Rows from block 2 of the decoder, named by matrix and row number. Each number is 128 + 24 x the weight over the matrix's rms, rounded and kept within 0 to 255. All counts start at 0. Numbers have three digits each.
# conv: 3x3 conv (decoder.decb.0.0.conv.weight, 192x192x3x3), inputs 190-191, a 3x3 kernel for each
conv.0:114120131145135091126128140142149121103141157152136088
conv.1:156157151125134117107114077139168160145138104113124144
conv.2:113122126138129120113104141125205125145138156141117141
conv.3:156109087142156132143114138122133106170131117180166198
conv.4:097105123139119110165152137155122144131140117071137174
conv.5:129177181142120113134097071156092096115132123086087184
conv.6:160126124123150138170125103098172144181112132106166119
conv.7:102114155163129097159145113157148102122142132109099151
conv.8:134113113129137142162102108119126167172143128123118128
conv.9:116122112131115124163105115112138137138153142145171110
conv.10:151097094143129109133138142139123170155150135160177100
conv.11:135150104110103138114139144131122152131134144123169118
conv.12:063139117134134109152117194182127132135124121104162104
conv.13:131170159171117102146115095190106100142154121122173072
conv.14:124127170115140123120145147137122096151138116110123129
conv.15:117121144144126079095117167137107127133143131207099088
conv.16:091118114143121140115121134179132182120193129156164141
conv.17:139137136124086136147155134133098134158119127104162081
conv.18:155128134110125130094140088138123111138136104117120161
conv.19:107112155158126101143146127118145147111167132135097124
conv.20:092119135137120114118133134159170125156166121079096166
conv.21:151127123096143115131111140126181114148128166122090149
conv.22:128113160131141088143123159146163142133143152149097126
conv.23:103148137151134114159118092137124097132162156140115135
conv.24:088117164143132124156142083163113121150115071096126170
conv.25:123108129121132141142134126120117161138130130160149088
conv.26:159112087059119208141123109114139194150129108103115112
conv.27:138115134125135133113145121141107131126096105163127089
conv.28:142162133162127095112103137157157162142125111147079119
conv.29:111122111122137138136122112167163109117113160113110130
conv.30:162092164108148102118140179103087137089145147164112128
conv.31:151141119135099131106139113134127129135075155121169080
conv.32:145153093135104102119072142093109130113147126118145175
conv.33:116102131131146127092165153118161139095159152174120124
conv.34:103130133099128160109149110106148118099131150174126124
conv.35:148096128133123112101134119109132133100156145161123123
conv.36:128119141133105120115141132132161120116139153102168152
conv.37:111134115148137123118131110161148116138092137122101118
conv.38:137117125143119095138106123141113145120131129148135109
conv.39:122130166075125160114113082107193150119151139098090166
conv.40:136114139127119131114130119171119088114122154112161123
conv.41:132122153147116103123129143153149086117119153094181100
conv.42:125124137130134114128110129144161149077127144137144099
conv.43:082090110116128137165150151166161094116144182092131146
conv.44:137147143100116118136116129066130173146123102136160123
conv.45:110127143119120154120144171125168140160133168134166105
conv.46:121144109121122133113119146131109167080127162127163114
conv.47:133118112111108145123150101106103126122109108173122105
conv.48:139137133139130111113122139184130066144127140129159166
conv.49:101126134116135133115136150126162152186139101162106101
conv.50:123142166112117135123097109125179116125130136129166121
conv.51:078126144143141128155101123132126124132135150072106128
conv.52:140135099130119127150159134166145105155102156093146112
conv.53:143146160147149114090108118145151137109106125103087136
conv.54:123127133130128134082161145145127076127114166143147115
conv.55:134116113110142140136133116097096147114100094148136097
conv.56:139108157149127122097200113128132125149157129168130129
conv.57:127140105135125127130115131169126131099131133137154130
conv.58:146092088111110129116160143114087144113119143119146110
conv.59:071110157111141162122121160130124162109154124172101122
conv.60:118119132113122137119118125112119135136122111118115111
conv.61:111117116119147145117117128109119123153135153164136100
conv.62:148139157129116125109129095167179153134131119092067103
conv.63:130118138124137124113122133124157162130136109123170146
conv.64:102080124116117098156159174142171114126149144155125129
conv.65:154115117125140129145146098142167166150150110137106155
conv.66:152065102124116125131173155126135194116113148090157080
conv.67:126177122104107136154101125139143131118104143122127156
conv.68:105140096060120186124142115081131133148133132165128125
conv.69:125110102118120130127124137140112154117147146168173094
conv.70:087125132138121139128123135128125158121110133094120121
conv.71:118133132120119133171127130173147092115125102080095161
conv.72:109107170125145150122167128121156072107120167124090164
conv.73:147126106135127120125147130086084153076126197166148137
conv.74:123125124158109117118111168128120165107182118142097106
conv.75:115115169119134132139141098151116127108122091155149112
conv.76:125134143116119129128123126093097131139120119092127150
conv.77:128136117126123151102105144135140132138136163121099194
conv.78:112120161101137140158095119055175204139181102134068099
conv.79:132115140129127141135137112118147160142139138148151118
conv.80:143152120117146134153117151142105138152133137103102173
conv.81:149159114129132120124100116207074143075125159139120098
conv.82:096136141129135133103158116059139128111157127156129128
conv.83:125151119137122126128109116123114148126164135084137161
conv.84:130127136139117134106113132164126113133139162090165108
conv.85:142101112158132120130141152098155167148144143106121140
conv.86:141116148160146120112158129127163095146114141117146115
conv.87:123150161122140106112079123160158162092109161087100096
conv.88:116112129124103139123128105111155122167160153118184118
conv.89:163131119107126130118134137139110118115149126180138088
conv.90:140151117112144123144100147154197113126121131136054160
conv.91:167114090151113085159132096127116121128110135131101158
conv.92:110134149133140129151112154113136144155147137143145114
conv.93:141148147107119142115136133101085169153157078167117115
conv.94:132166119121136142133093109074195133141119155151139116
conv.95:143124111116127129133138118148096146130113110100139136
conv.96:128114116146121104145165113154129090117129153141128129
conv.97:148146120126126134153129081121126170073141173122122141
conv.98:157104091129127106124132140122114079130135119176144129
conv.99:113141170160141121124119147123146131187138094186156085
conv.100:105197094152107103091131154148095084124113133088129182
conv.101:131166115088124185129125139086135162156145085092146120
conv.102:099145134123129137107103179121169125164135088091135152
conv.103:151104101154130096119133126160123116105113146066114125
conv.104:096121140124115101123120165162171118155148147091149142
conv.105:106127157118116131089104111103141135133124152089103123
conv.106:142155105098120126097104128155120114133143127127143117
conv.107:139108106092134164132166101130167148147111108126089146
conv.108:136118139130107151144110124140135156122161136119174156
conv.109:122169148155141110122145129159120106121147094138083124
conv.110:141131124111131145186108093139127126154128095084154165
conv.111:138138123106153162142124149153145136109138105133104112
conv.112:094147132116146119151132128136105129104153147127148148
conv.113:149110095108114132136125132148140138125116131134107119
conv.114:133105126126126136121176139112167112132172128178085173
conv.115:104125094085131175140121152071170133149149146174108116
conv.116:114127111127128120125099098132150115149102113157136109
conv.117:132150117119106150133131104131112187135140130119146126
conv.118:123141146162168144106109116141195140131117127111112174
conv.119:097147118133126128127118146146129121139126130138114150
conv.120:147149120088133176148121075112134142200130079138138116
conv.121:088153117128129114151126137136093123154121121132180140
conv.122:132159086116118138123118158149093128135132102098169120
conv.123:115136143098116158129129130142118122178124080151146133
conv.124:110107115161168133124107102181133144101096111077117136
conv.125:085102135122135130142133124095188169127116144135101128
conv.126:140117113115121145118121130145159159135155163178138114
conv.127:122121089127107129105116151164092102098127122065151179
conv.128:119127096112137144141134148107135161174103120140145116
conv.129:153120117133130096114125109145121125093113148163116129
conv.130:131114144113124124104150105097124040160125141140118157
conv.131:136154125138147101117137135135115121131112144143112165
conv.132:120129119124130125134114151131119090119101140124126171
conv.133:103119133108086132145079137163095110127124128090173162
conv.134:132176159111112140111063129108101142103149139096174133
conv.135:146146120154151136121107110125150106151116124153114180
conv.136:134148121112115116112105132152150106096115145083119154
conv.137:135165134126112139106096130150137089141122138160139131
conv.138:147153129108125152133120129100152169156133137135188146
conv.139:128134121105123136137095128136137129112113129127107103
conv.140:143147124125128151118123106106119109154144135121117123
conv.141:114142153151125116131132128113133128096111130143117092
conv.142:106114131118131106140120137155136077133117115134087097
conv.143:102105121107104129144140131079099107105129126132132161
conv.144:121103108119127129154148136097076150132119111149168156
conv.145:154132151109130156112140118187130172142175120035099118
conv.146:112104116139119126116118174122142160148125169112128164
conv.147:126151131114133134144132103149156065160111142131103145
conv.148:111144114122131134134137140122136150113135116116071152
conv.149:109140133077117172100124178159116142115129171138163115
conv.150:108152141149133116096106133158137164148116097092120107
conv.151:106119130152128103116125125126100111132141113174137136
conv.152:123162105122115096140097126152108125125113152114107138
conv.153:121138102151116127130140109132145123149073180100163110
conv.154:115113132126113111121115124124144142147115128153121102
conv.155:161123135166123094136108135172101103107134118085121188
conv.156:154115116131119130154106120135065124113135149118165101
conv.157:121145127092119164139129103105118174156146104154134154
conv.158:112108117144127124134138120114174128133153126148127165
conv.159:208104077142111116148140094097117163198105104143131123
conv.160:124136130134130114144106110154099109116143135097134155
conv.161:149099107105142167121142139084174173082110165155107085
conv.162:124104136126126109127154130131125143147127168188159106
conv.163:119109088114139133144143156137168131136127139132086101
conv.164:111134114110141122136144145150128155097172162110155122
conv.165:118065101098133152151186152148050208149169126134179097
conv.166:158126148114128128140124099137106117138154120131135159
conv.167:126120112123124124150125120162157129137116079115133136
conv.168:116157134153103100121100145111142121124120127114124083
conv.169:120134134142128118130152132144116146141150136145111136
conv.170:141129124081127147100153087085141149134106125113079115
conv.171:102135114130129123169097135135187133139136134157095115
conv.172:134144127097129151123126115124103139149105113149116132
conv.173:172156112174120096140097110134104091110104122098115165
conv.174:140116138141148116103134105134119125128124114150098189
conv.175:125130142138128122096116151140104149129137149151139117
conv.176:096101123100116140168162146084184144157149147150086160
conv.177:137139093105147139201098104101126144186124097138151110
conv.178:145143148138132104113141132128124099115133164137172137
conv.179:171161089133127159114149119159120159098114160121147127
conv.180:149141140125152144115104121105069155100130143138131129
conv.181:118138131122125138150136143150117121159120122112183112
conv.182:121133124105123135180115094082135113166106124084153154
conv.183:116143112132123121149115130177088140159127129125156121
conv.184:132112069108120148168119088140063197147145061122144091
conv.185:141155138146134109125124120127126105134093144107151100
conv.186:142111109136127113122128124125126127140161123113142143
conv.187:134132103140123114117141163122136055098128130126094174
conv.188:108142152132138125125102124128129132147105117103145162
conv.189:153149143125119121143127130125118063120118153103113140
conv.190:134133099116136126174132120155134154148136110096135156
conv.191:129106138117121135139143118168151114114139159146130152