config = dict(
    encoder_moe='top_k',
    encoder_widths=[64, 128],
    decoder_blocks_per_level=2,
    decoder_attention=False,
)
Rows from block 9 of the encoder of a small segmentation model, named by matrix and row number. Rows with one number within an expert belong to one neuron, the router's apart. Each number is 50 + 15 x the weight over its row's rms, rounded and kept within 0 to 99. All counts start at 0.
After each expert's rows are labels from the 100 images, of 14848, where the router gives the expert most weight on average: "strongest on" is what is common among them. Only what is clearly more common there than usual is listed. The data: Sentinel-2 satellite tiles (TerraMesh).
# router: router (encoder.blocks.9.mlp.router.weight, 8x128, trained with AdamW), inputs 0-127
# gate: expert gate (encoder.blocks.9.mlp.gate, 8x64x128), inputs 0-127
# up: expert up (encoder.blocks.9.mlp.up, 8x64x128), inputs 0-127
# down: expert down (encoder.blocks.9.mlp.down, 8x128x64, transposed), outputs 0-127

# expert 4
router.4:52 74 61 41 45 45 21 65 32 36 48 23 38 66 48 40 66 45 38 36 34 63 65 51 63 55 77 66 39 59 67 37 53 45 55 36 36 42 91 57 54 72 48 38 64 62 77 64 50 75 40 52 46 05 31 39 56 48 55 41 50 21 49 54 63 49 50 56 52 59 52 65 27 51 72 35 29 72 38 58 45 66 41 41 54 58 41 90 18 55 37 65 52 50 36 64 54 21 39 28 67 64 44 62 66 50 37 36 59 36 39 47 53 63 54 48 58 73 74 71 40 65 36 68 73 54 51 68
gate.5:40 54 44 24 81 38 61 50 39 47 60 38 52 40 43 52 38 53 40 46 24 27 12 55 58 53 48 48 36 61 57 38 77 36 38 47 47 58 53 54 59 56 47 51 66 34 38 31 76 51 43 12 38 64 44 70 51 43 57 57 40 20 52 64 64 32 50 58 31 28 64 55 36 49 53 49 32 51 44 68 48 54 39 60 34 50 23 57 29 47 66 76 79 67 11 42 56 29 64 49 71 62 63 52 26 18 39 50 43 44 44 42 72 54 74 35 59 71 84 39 57 27 65 70 62 39 33 51
up.5:68 61 24 42 70 12 27 47 57 88 59 37 53 42 51 67 46 61 49 59 31 35 35 51 74 33 77 57 34 58 60 36 90 48 47 18 28 43 83 50 41 45 41 19 55 54 50 26 32 57 54 29 69 50 43 62 67 57 54 42 62 59 34 64 47 44 51 59 34 58 47 39 37 71 72 69 43 47 69 39 59 39 52 34 56 47 54 48 52 48 40 43 68 64 51 10 53 41 27 47 47 49 61 42 43 59 34 41 47 31 65 52 46 46 49 40 74 78 77 70 67 44 62 31 57 63 30 50
down.5:33 94 58 65 40 54 46 58 61 41 52 40 53 31 28 43 46 07 58 46 72 35 46 50 68 73 72 60 54 36 39 60 42 35 62 51 65 38 39 15 54 69 75 49 54 55 47 70 37 77 46 63 30 35 37 73 42 39 70 25 42 49 68 68 67 56 50 56 58 44 61 64 37 48 31 41 37 48 39 75 60 67 57 41 66 58 58 44 65 54 69 53 40 50 52 74 45 57 56 29 46 67 16 70 67 47 54 59 48 71 59 60 56 71 52 35 47 54 36 64 37 86 81 48 61 59 62 31
strongest on: main land cover: rangeland

# expert 1
router.1:50 34 63 36 76 58 38 51 40 53 47 77 27 48 48 42 47 40 38 23 33 67 53 55 67 63 26 58 54 40 60 30 73 58 30 34 23 58 44 46 48 36 48 39 55 54 36 57 70 51 55 59 76 34 58 73 28 51 59 45 66 62 38 49 40 63 63 78 53 49 38 66 60 43 38 16 06 37 64 65 52 62 67 41 68 75 55 73 39 58 66 45 62 48 50 41 66 45 39 72 36 54 71 74 48 53 59 55 69 58 58 51 63 32 73 60 85 35 43 68 12 56 34 39 79 60 43 45
gate.5:38 57 64 50 47 70 41 62 62 45 60 66 62 32 55 45 55 45 50 40 62 50 56 33 56 48 29 35 47 38 38 60 00 56 58 47 71 74 26 39 81 36 49 58 23 38 55 52 54 61 27 46 46 59 62 54 56 42 37 44 33 44 45 48 68 45 64 34 67 48 53 37 46 36 40 44 54 68 60 17 46 34 52 59 67 51 57 61 46 59 44 38 63 61 50 43 38 79 68 27 24 60 35 87 78 56 59 64 83 86 52 24 29 28 35 29 54 41 41 44 39 41 40 33 63 71 78 60
up.5:60 42 72 41 61 52 45 40 49 42 53 86 36 69 41 80 38 38 35 55 71 25 37 53 53 66 42 33 42 72 52 36 37 78 61 38 40 80 33 39 38 33 44 35 35 25 46 40 59 37 36 46 57 43 67 85 32 46 49 50 41 44 61 26 54 59 45 64 53 57 60 69 51 79 40 66 33 34 62 50 69 51 36 54 65 50 70 49 61 32 54 13 69 37 65 48 29 55 45 52 43 70 63 54 62 44 51 48 85 86 47 57 57 49 35 62 79 58 68 68 44 77 58 41 64 66 67 68
down.5:55 62 48 51 81 45 25 68 79 51 68 28 51 68 56 41 77 65 39 45 49 34 55 59 28 74 32 44 55 55 59 66 51 78 49 30 35 39 59 62 46 56 40 32 57 59 54 49 46 29 45 27 61 34 37 31 75 76 28 33 41 50 38 45 48 79 59 77 63 38 38 33 60 55 75 63 36 74 24 45 41 26 46 41 68 78 40 67 46 77 57 56 21 41 42 59 33 53 61 23 25 30 64 50 47 36 40 54 24 48 21 41 48 42 56 48 59 43 46 47 61 67 68 36 55 53 28 48
strongest on: water; main land cover: water

# expert 0
router.0:43 89 53 17 56 44 46 38 62 72 62 32 71 24 60 47 39 42 72 43 57 52 52 41 71 71 59 41 48 58 50 60 44 36 38 55 32 89 55 65 60 64 45 28 74 42 63 77 51 31 61 30 59 23 49 35 56 41 50 24 41 51 59 41 60 63 38 28 52 55 34 71 60 69 33 47 29 52 39 62 56 56 62 44 74 42 57 40 48 59 54 47 59 43 48 85 64 70 70 45 51 31 50 71 52 52 84 45 59 50 41 55 48 36 55 50 52 43 29 64 68 48 19 30 46 96 60 41
gate.5:52 65 52 44 57 39 38 59 75 51 62 41 56 45 78 33 45 37 52 52 38 56 39 52 38 61 63 20 45 57 33 41 60 29 50 51 23 41 49 45 55 37 57 40 59 29 68 37 48 37 57 53 40 54 46 32 38 54 74 46 22 64 48 45 49 34 61 20 51 66 42 55 99 51 52 72 81 63 55 54 64 41 75 30 36 42 59 65 67 81 39 43 38 31 40 64 50 57 47 59 46 73 40 39 62 64 54 43 42 65 39 58 12 55 47 76 50 24 43 62 73 39 36 23 19 57 22 20
up.5:36 20 32 50 44 54 48 51 46 38 55 51 53 57 22 63 34 41 35 52 54 58 62 58 53 66 37 61 61 52 40 75 27 48 84 66 60 55 28 31 34 39 55 67 46 53 49 45 42 82 51 65 54 72 58 39 52 47 52 54 60 34 47 43 60 60 43 42 33 35 63 44 22 56 36 35 22 67 45 43 38 52 23 46 62 65 42 32 58 46 78 39 56 62 56 45 42 46 68 42 53 63 40 32 36 43 63 64 76 54 64 93 85 34 69 22 84 41 51 33 23 59 60 64 74 49 72 81
down.5:56 57 41 52 42 52 60 52 27 65 51 55 54 62 61 34 57 48 31 73 64 55 48 66 58 30 57 18 71 30 62 37 28 47 49 26 54 41 79 91 53 31 35 37 21 52 56 54 62 44 41 47 46 30 45 66 73 28 42 62 28 23 62 48 41 63 36 21 38 52 71 58 27 41 38 56 67 29 46 39 49 51 43 68 46 24 41 42 44 31 48 41 59 40 71 18 31 48 33 37 55 12 50 35 61 59 38 48 48 61 26 51 39 76 40 39 76 59 54 41 41 61 34 26 51 53 33 31
strongest on: main land cover: water; main land cover: snow or ice

# expert 6
router.6:71 60 56 45 42 79 56 60 33 66 71 62 67 49 38 52 29 46 72 35 35 68 51 56 62 35 39 53 56 29 59 44 47 50 45 59 29 53 60 62 49 48 53 64 60 53 16 57 37 44 42 52 51 39 28 28 37 67 61 65 54 32 28 55 19 45 83 58 52 53 39 65 52 60 57 40 33 77 61 48 37 96 69 34 48 39 27 40 70 39 56 61 58 54 71 41 21 42 36 78 71 69 30 39 55 59 55 64 59 21 56 26 62 64 37 23 46 73 30 45 64 36 62 39 36 43 56 70
gate.5:86 47 59 48 34 41 42 40 32 44 39 05 52 84 52 48 50 58 57 55 66 29 62 79 49 81 56 55 59 38 53 46 60 71 46 48 46 26 49 30 09 49 43 61 24 66 21 59 50 61 42 36 13 63 38 31 61 35 14 49 54 51 46 43 27 64 54 46 71 48 51 50 64 37 51 45 22 44 57 51 49 64 44 52 71 60 61 46 45 49 47 53 59 26 92 58 58 37 53 39 53 43 48 66 47 41 41 24 46 49 70 52 58 41 61 67 42 39 48 67 38 27 52 41 45 67 63 75
up.5:18 60 70 45 57 43 51 62 68 52 72 67 42 41 44 51 38 33 30 33 13 51 34 19 33 36 32 52 40 58 52 52 34 48 63 69 39 49 37 60 90 61 44 57 49 23 57 50 51 36 53 38 63 56 74 67 30 62 58 58 34 60 52 55 56 34 40 45 26 34 54 73 51 80 50 40 55 33 56 55 28 38 40 47 22 24 42 45 40 36 58 31 70 60 30 66 43 58 39 50 51 74 56 68 55 30 67 40 79 66 41 58 61 37 54 56 71 69 44 50 63 72 33 92 56 52 49 34
down.5:47 32 54 36 49 84 53 61 46 28 50 53 47 55 22 50 64 49 52 37 50 20 34 48 58 52 17 54 32 27 64 54 31 57 49 58 75 83 40 53 41 46 44 74 78 61 05 65 53 53 37 54 46 48 36 53 69 46 48 57 43 54 42 64 40 21 51 52 61 18 54 49 55 32 46 35 60 42 42 69 20 39 43 73 28 64 20 46 23 33 76 50 53 52 62 21 61 45 44 55 58 61 51 37 35 23 35 51 46 36 35 32 60 48 53 29 51 71 47 62 27 38 34 72 48 36 46 36
strongest on: main land cover: rangeland

# expert 5
router.5:30 60 46 46 40 63 48 46 70 36 61 72 38 77 41 59 47 59 48 77 62 25 67 41 14 40 25 53 41 62 12 36 58 65 44 47 70 64 52 56 37 41 64 37 59 37 46 32 60 49 47 51 24 73 59 54 53 52 59 45 72 77 64 57 51 60 50 47 71 39 63 46 66 40 39 29 47 67 55 56 49 58 45 99 41 68 39 47 44 46 66 57 62 57 52 41 44 39 36 45 41 19 50 71 47 36 45 60 76 43 48 42 64 71 64 43 41 55 29 54 24 80 30 35 15 78 45 54
gate.5:65 68 64 39 40 56 49 48 63 45 62 53 12 60 41 42 57 62 22 36 52 38 42 45 41 54 65 65 62 31 41 70 46 50 34 55 53 42 58 28 30 43 42 33 22 75 48 49 48 44 46 57 71 43 67 57 47 50 46 35 47 84 40 52 42 45 27 44 22 39 73 26 37 64 50 87 63 43 13 48 54 46 48 13 48 71 18 34 43 51 67 49 46 59 35 44 53 66 45 54 37 39 40 35 57 59 31 48 54 40 82 68 59 58 68 39 71 14 54 68 63 74 40 23 58 59 31 54
up.5:80 60 51 49 61 81 44 68 31 37 71 37 40 47 29 39 57 56 32 42 47 34 41 46 55 37 56 65 62 24 28 86 61 31 52 66 70 50 57 34 48 72 50 32 45 70 47 31 27 55 42 36 45 55 35 49 34 74 49 44 45 67 37 67 51 69 55 32 55 44 62 37 43 63 81 72 54 69 19 66 65 58 64 34 46 59 20 40 29 76 71 69 38 70 28 58 56 36 79 50 16 57 34 44 36 41 57 27 55 45 63 45 76 50 66 46 42 49 65 50 53 57 37 53 38 70 46 51
down.5:64 34 59 35 48 62 52 51 43 18 56 69 59 68 10 48 49 35 32 60 71 11 30 55 60 71 32 55 58 50 90 36 31 54 44 51 55 87 60 64 26 49 44 48 61 67 27 68 49 56 27 46 42 42 53 47 69 48 29 61 37 46 34 54 47 29 44 57 67 31 44 37 44 67 69 44 49 34 62 54 44 35 26 84 68 55 37 44 41 36 60 53 63 28 69 19 48 44 52 59 36 44 46 29 40 46 38 52 51 49 41 49 55 66 37 12 41 41 59 62 19 38 40 55 65 56 42 42
strongest on: water; flooded vegetation; main land cover: water; main land cover: flooded vegetation

# expert 2
router.2:36 27 52 48 61 70 60 68 12 59 51 48 61 50 44 23 65 54 22 67 61 75 32 28 34 39 64 33 62 60 58 71 25 45 45 57 61 26 38 79 40 59 51 66 29 38 37 43 27 34 46 50 49 61 23 47 61 42 65 56 51 45 59 65 38 46 79 46 40 55 66 52 25 44 32 41 39 59 35 32 52 55 58 64 54 21 41 58 40 59 43 55 21 26 53 35 47 38 58 30 48 71 29 61 41 50 31 52 35 72 48 52 73 68 22 60 68 47 49 24 35 67 72 59 26 57 56 73
gate.5:70 50 66 50 43 31 48 50 81 32 70 38 77 64 34 80 34 29 62 83 80 47 68 50 93 42 30 56 20 52 55 28 47 35 63 64 37 54 39 59 33 52 34 39 56 60 62 55 62 49 28 33 43 26 56 28 46 72 55 44 53 37 59 46 53 63 64 43 64 78 29 38 67 51 67 73 61 57 49 60 62 46 60 59 50 37 74 43 59 57 21 31 71 67 37 47 61 34 52 54 27 63 29 34 60 53 43 43 78 35 35 61 44 54 46 50 48 44 59 77 50 68 39 35 47 65 60 59
up.5:54 42 65 63 46 57 71 33 49 39 72 59 75 39 24 42 42 43 19 58 79 63 63 71 52 61 49 27 68 63 56 50 38 63 61 50 30 64 63 65 33 57 46 53 62 50 67 68 63 73 63 63 53 33 77 37 52 59 38 26 43 34 62 56 44 67 60 51 75 59 53 55 43 48 64 62 51 63 43 52 39 48 34 68 46 50 54 74 59 92 58 29 36 41 71 86 51 67 78 43 42 48 29 26 33 69 66 71 55 73 33 23 52 43 17 55 53 41 29 44 29 59 65 29 44 49 48 44
down.5:46 49 64 56 32 51 46 78 69 48 56 22 54 40 45 39 73 63 32 57 55 38 77 52 37 46 44 72 49 37 32 84 56 40 59 60 59 27 57 44 84 83 64 59 61 78 74 67 45 43 33 31 57 40 19 38 64 66 49 59 53 38 28 64 43 70 48 60 78 51 50 32 44 51 53 55 29 66 23 53 56 45 43 40 72 59 35 50 63 68 72 62 34 50 42 63 49 56 76 26 37 62 45 49 35 50 35 26 28 72 49 57 58 60 53 22 43 52 48 28 39 54 64 48 74 65 35 78
strongest on: main land cover: rangeland

# expert 7
router.7:46 37 50 33 62 63 50 27 52 60 57 81 42 41 34 70 47 29 25 99 45 44 21 57 49 59 28 59 30 54 53 51 48 49 42 42 57 60 71 67 67 40 40 44 69 52 43 77 74 56 52 41 68 55 50 69 67 66 77 23 39 49 28 48 52 66 41 56 75 59 59 27 43 48 35 64 70 83 54 52 49 39 61 83 59 40 55 34 51 45 46 41 65 66 47 42 47 31 45 63 79 50 67 27 40 70 62 60 71 44 52 36 39 59 57 41 34 73 51 40 65 44 55 32 61 63 45 26
gate.5:41 56 72 52 45 57 80 67 68 47 73 69 58 46 62 68 56 51 34 47 51 45 58 67 15 70 46 31 31 76 64 46 45 65 52 53 74 55 64 30 58 62 54 41 56 73 79 51 58 33 52 58 44 26 61 50 45 68 49 56 42 50 60 42 39 51 63 84 87 57 54 55 58 32 59 83 52 45 27 35 12 56 52 56 52 56 40 67 60 68 57 55 46 27 34 81 85 73 38 20 34 31 32 55 39 51 67 55 42 52 54 43 61 71 44 49 55 38 51 48 35 36 48 66 41 38 76 46
up.5:41 72 54 45 77 72 69 83 42 42 59 60 51 38 57 44 51 47 44 71 56 61 31 54 48 48 50 33 44 59 72 69 34 35 48 45 56 46 82 50 93 55 64 68 62 55 59 56 68 33 36 58 50 12 53 39 41 67 40 55 50 20 53 34 61 45 54 53 87 24 50 43 47 52 52 83 62 71 29 54 53 45 44 47 70 38 44 50 54 46 45 66 44 39 36 55 72 54 82 45 56 41 43 35 49 40 53 50 35 68 55 30 46 83 39 51 38 38 69 60 53 36 53 14 51 65 57 09
down.5:55 45 25 17 55 54 61 55 23 48 32 60 60 48 34 47 32 48 63 73 65 41 32 58 53 55 66 31 38 59 40 47 67 50 33 54 38 72 61 41 36 46 58 59 54 32 29 33 48 53 35 61 39 52 49 43 35 53 44 70 79 52 35 58 52 27 63 37 61 44 34 40 74 31 61 60 82 56 63 55 58 42 83 50 39 45 47 18 55 42 28 42 65 35 42 36 67 27 48 94 81 64 60 42 46 36 60 57 70 49 58 58 78 55 52 37 38 48 74 63 60 24 12 49 24 62 50 46
strongest on: snow or ice; main land cover: snow or ice

# expert 3
router.3:44 44 33 63 36 50 32 33 54 57 68 73 56 32 38 59 60 47 54 30 27 51 62 40 50 77 35 72 72 51 37 64 45 49 45 55 41 58 49 51 22 44 60 32 33 50 33 25 45 29 34 46 41 89 65 33 58 11 48 75 49 56 70 49 45 36 12 28 57 43 69 50 44 31 54 64 64 64 50 36 33 35 80 31 53 80 53 57 35 47 49 32 41 56 39 40 45 15 62 33 41 19 38 51 49 35 66 55 70 60 51 59 68 37 55 47 27 49 80 52 45 66 55 56 35 62 61 45
gate.5:47 71 64 53 39 80 48 29 87 21 44 65 53 48 43 62 37 60 43 55 65 42 45 49 60 52 56 66 34 32 28 55 30 41 64 67 38 69 36 20 21 59 64 21 54 73 29 31 63 31 42 65 65 44 52 60 74 46 70 46 55 62 32 42 29 33 27 50 30 63 42 17 58 65 35 71 76 64 36 46 62 34 76 29 43 38 34 27 61 49 40 50 55 52 50 70 51 41 54 74 43 65 31 49 54 51 63 29 40 39 46 59 41 57 57 38 23 45 63 75 56 66 48 45 34 54 64 51
up.5:57 54 74 71 60 58 36 17 99 24 48 85 56 35 27 44 39 58 53 43 41 36 35 38 53 70 23 87 45 18 36 65 42 62 64 77 47 60 26 28 35 63 61 45 37 57 29 38 72 46 49 50 49 46 64 42 56 52 59 57 61 57 26 63 47 68 21 67 61 51 57 23 56 64 41 60 72 60 40 44 45 34 55 53 58 41 34 44 38 61 67 43 64 55 53 46 51 36 57 46 32 46 31 51 65 50 80 47 71 44 51 38 36 35 78 40 33 45 57 55 56 57 57 53 50 76 61 42
down.5:72 77 54 36 36 53 32 80 42 42 85 31 53 57 22 41 67 52 37 53 78 21 32 34 46 60 52 52 62 23 61 44 57 41 36 47 63 37 68 44 48 47 59 69 60 60 43 36 42 77 30 54 28 35 31 39 47 44 46 54 45 47 54 73 69 23 64 38 90 19 45 53 51 28 51 58 50 58 52 53 43 71 35 54 33 61 35 51 36 47 73 63 52 62 47 41 33 42 41 25 48 58 34 44 27 24 21 46 44 46 70 35 72 80 43 30 38 53 54 44 30 55 36 68 47 40 58 39
strongest on: snow or ice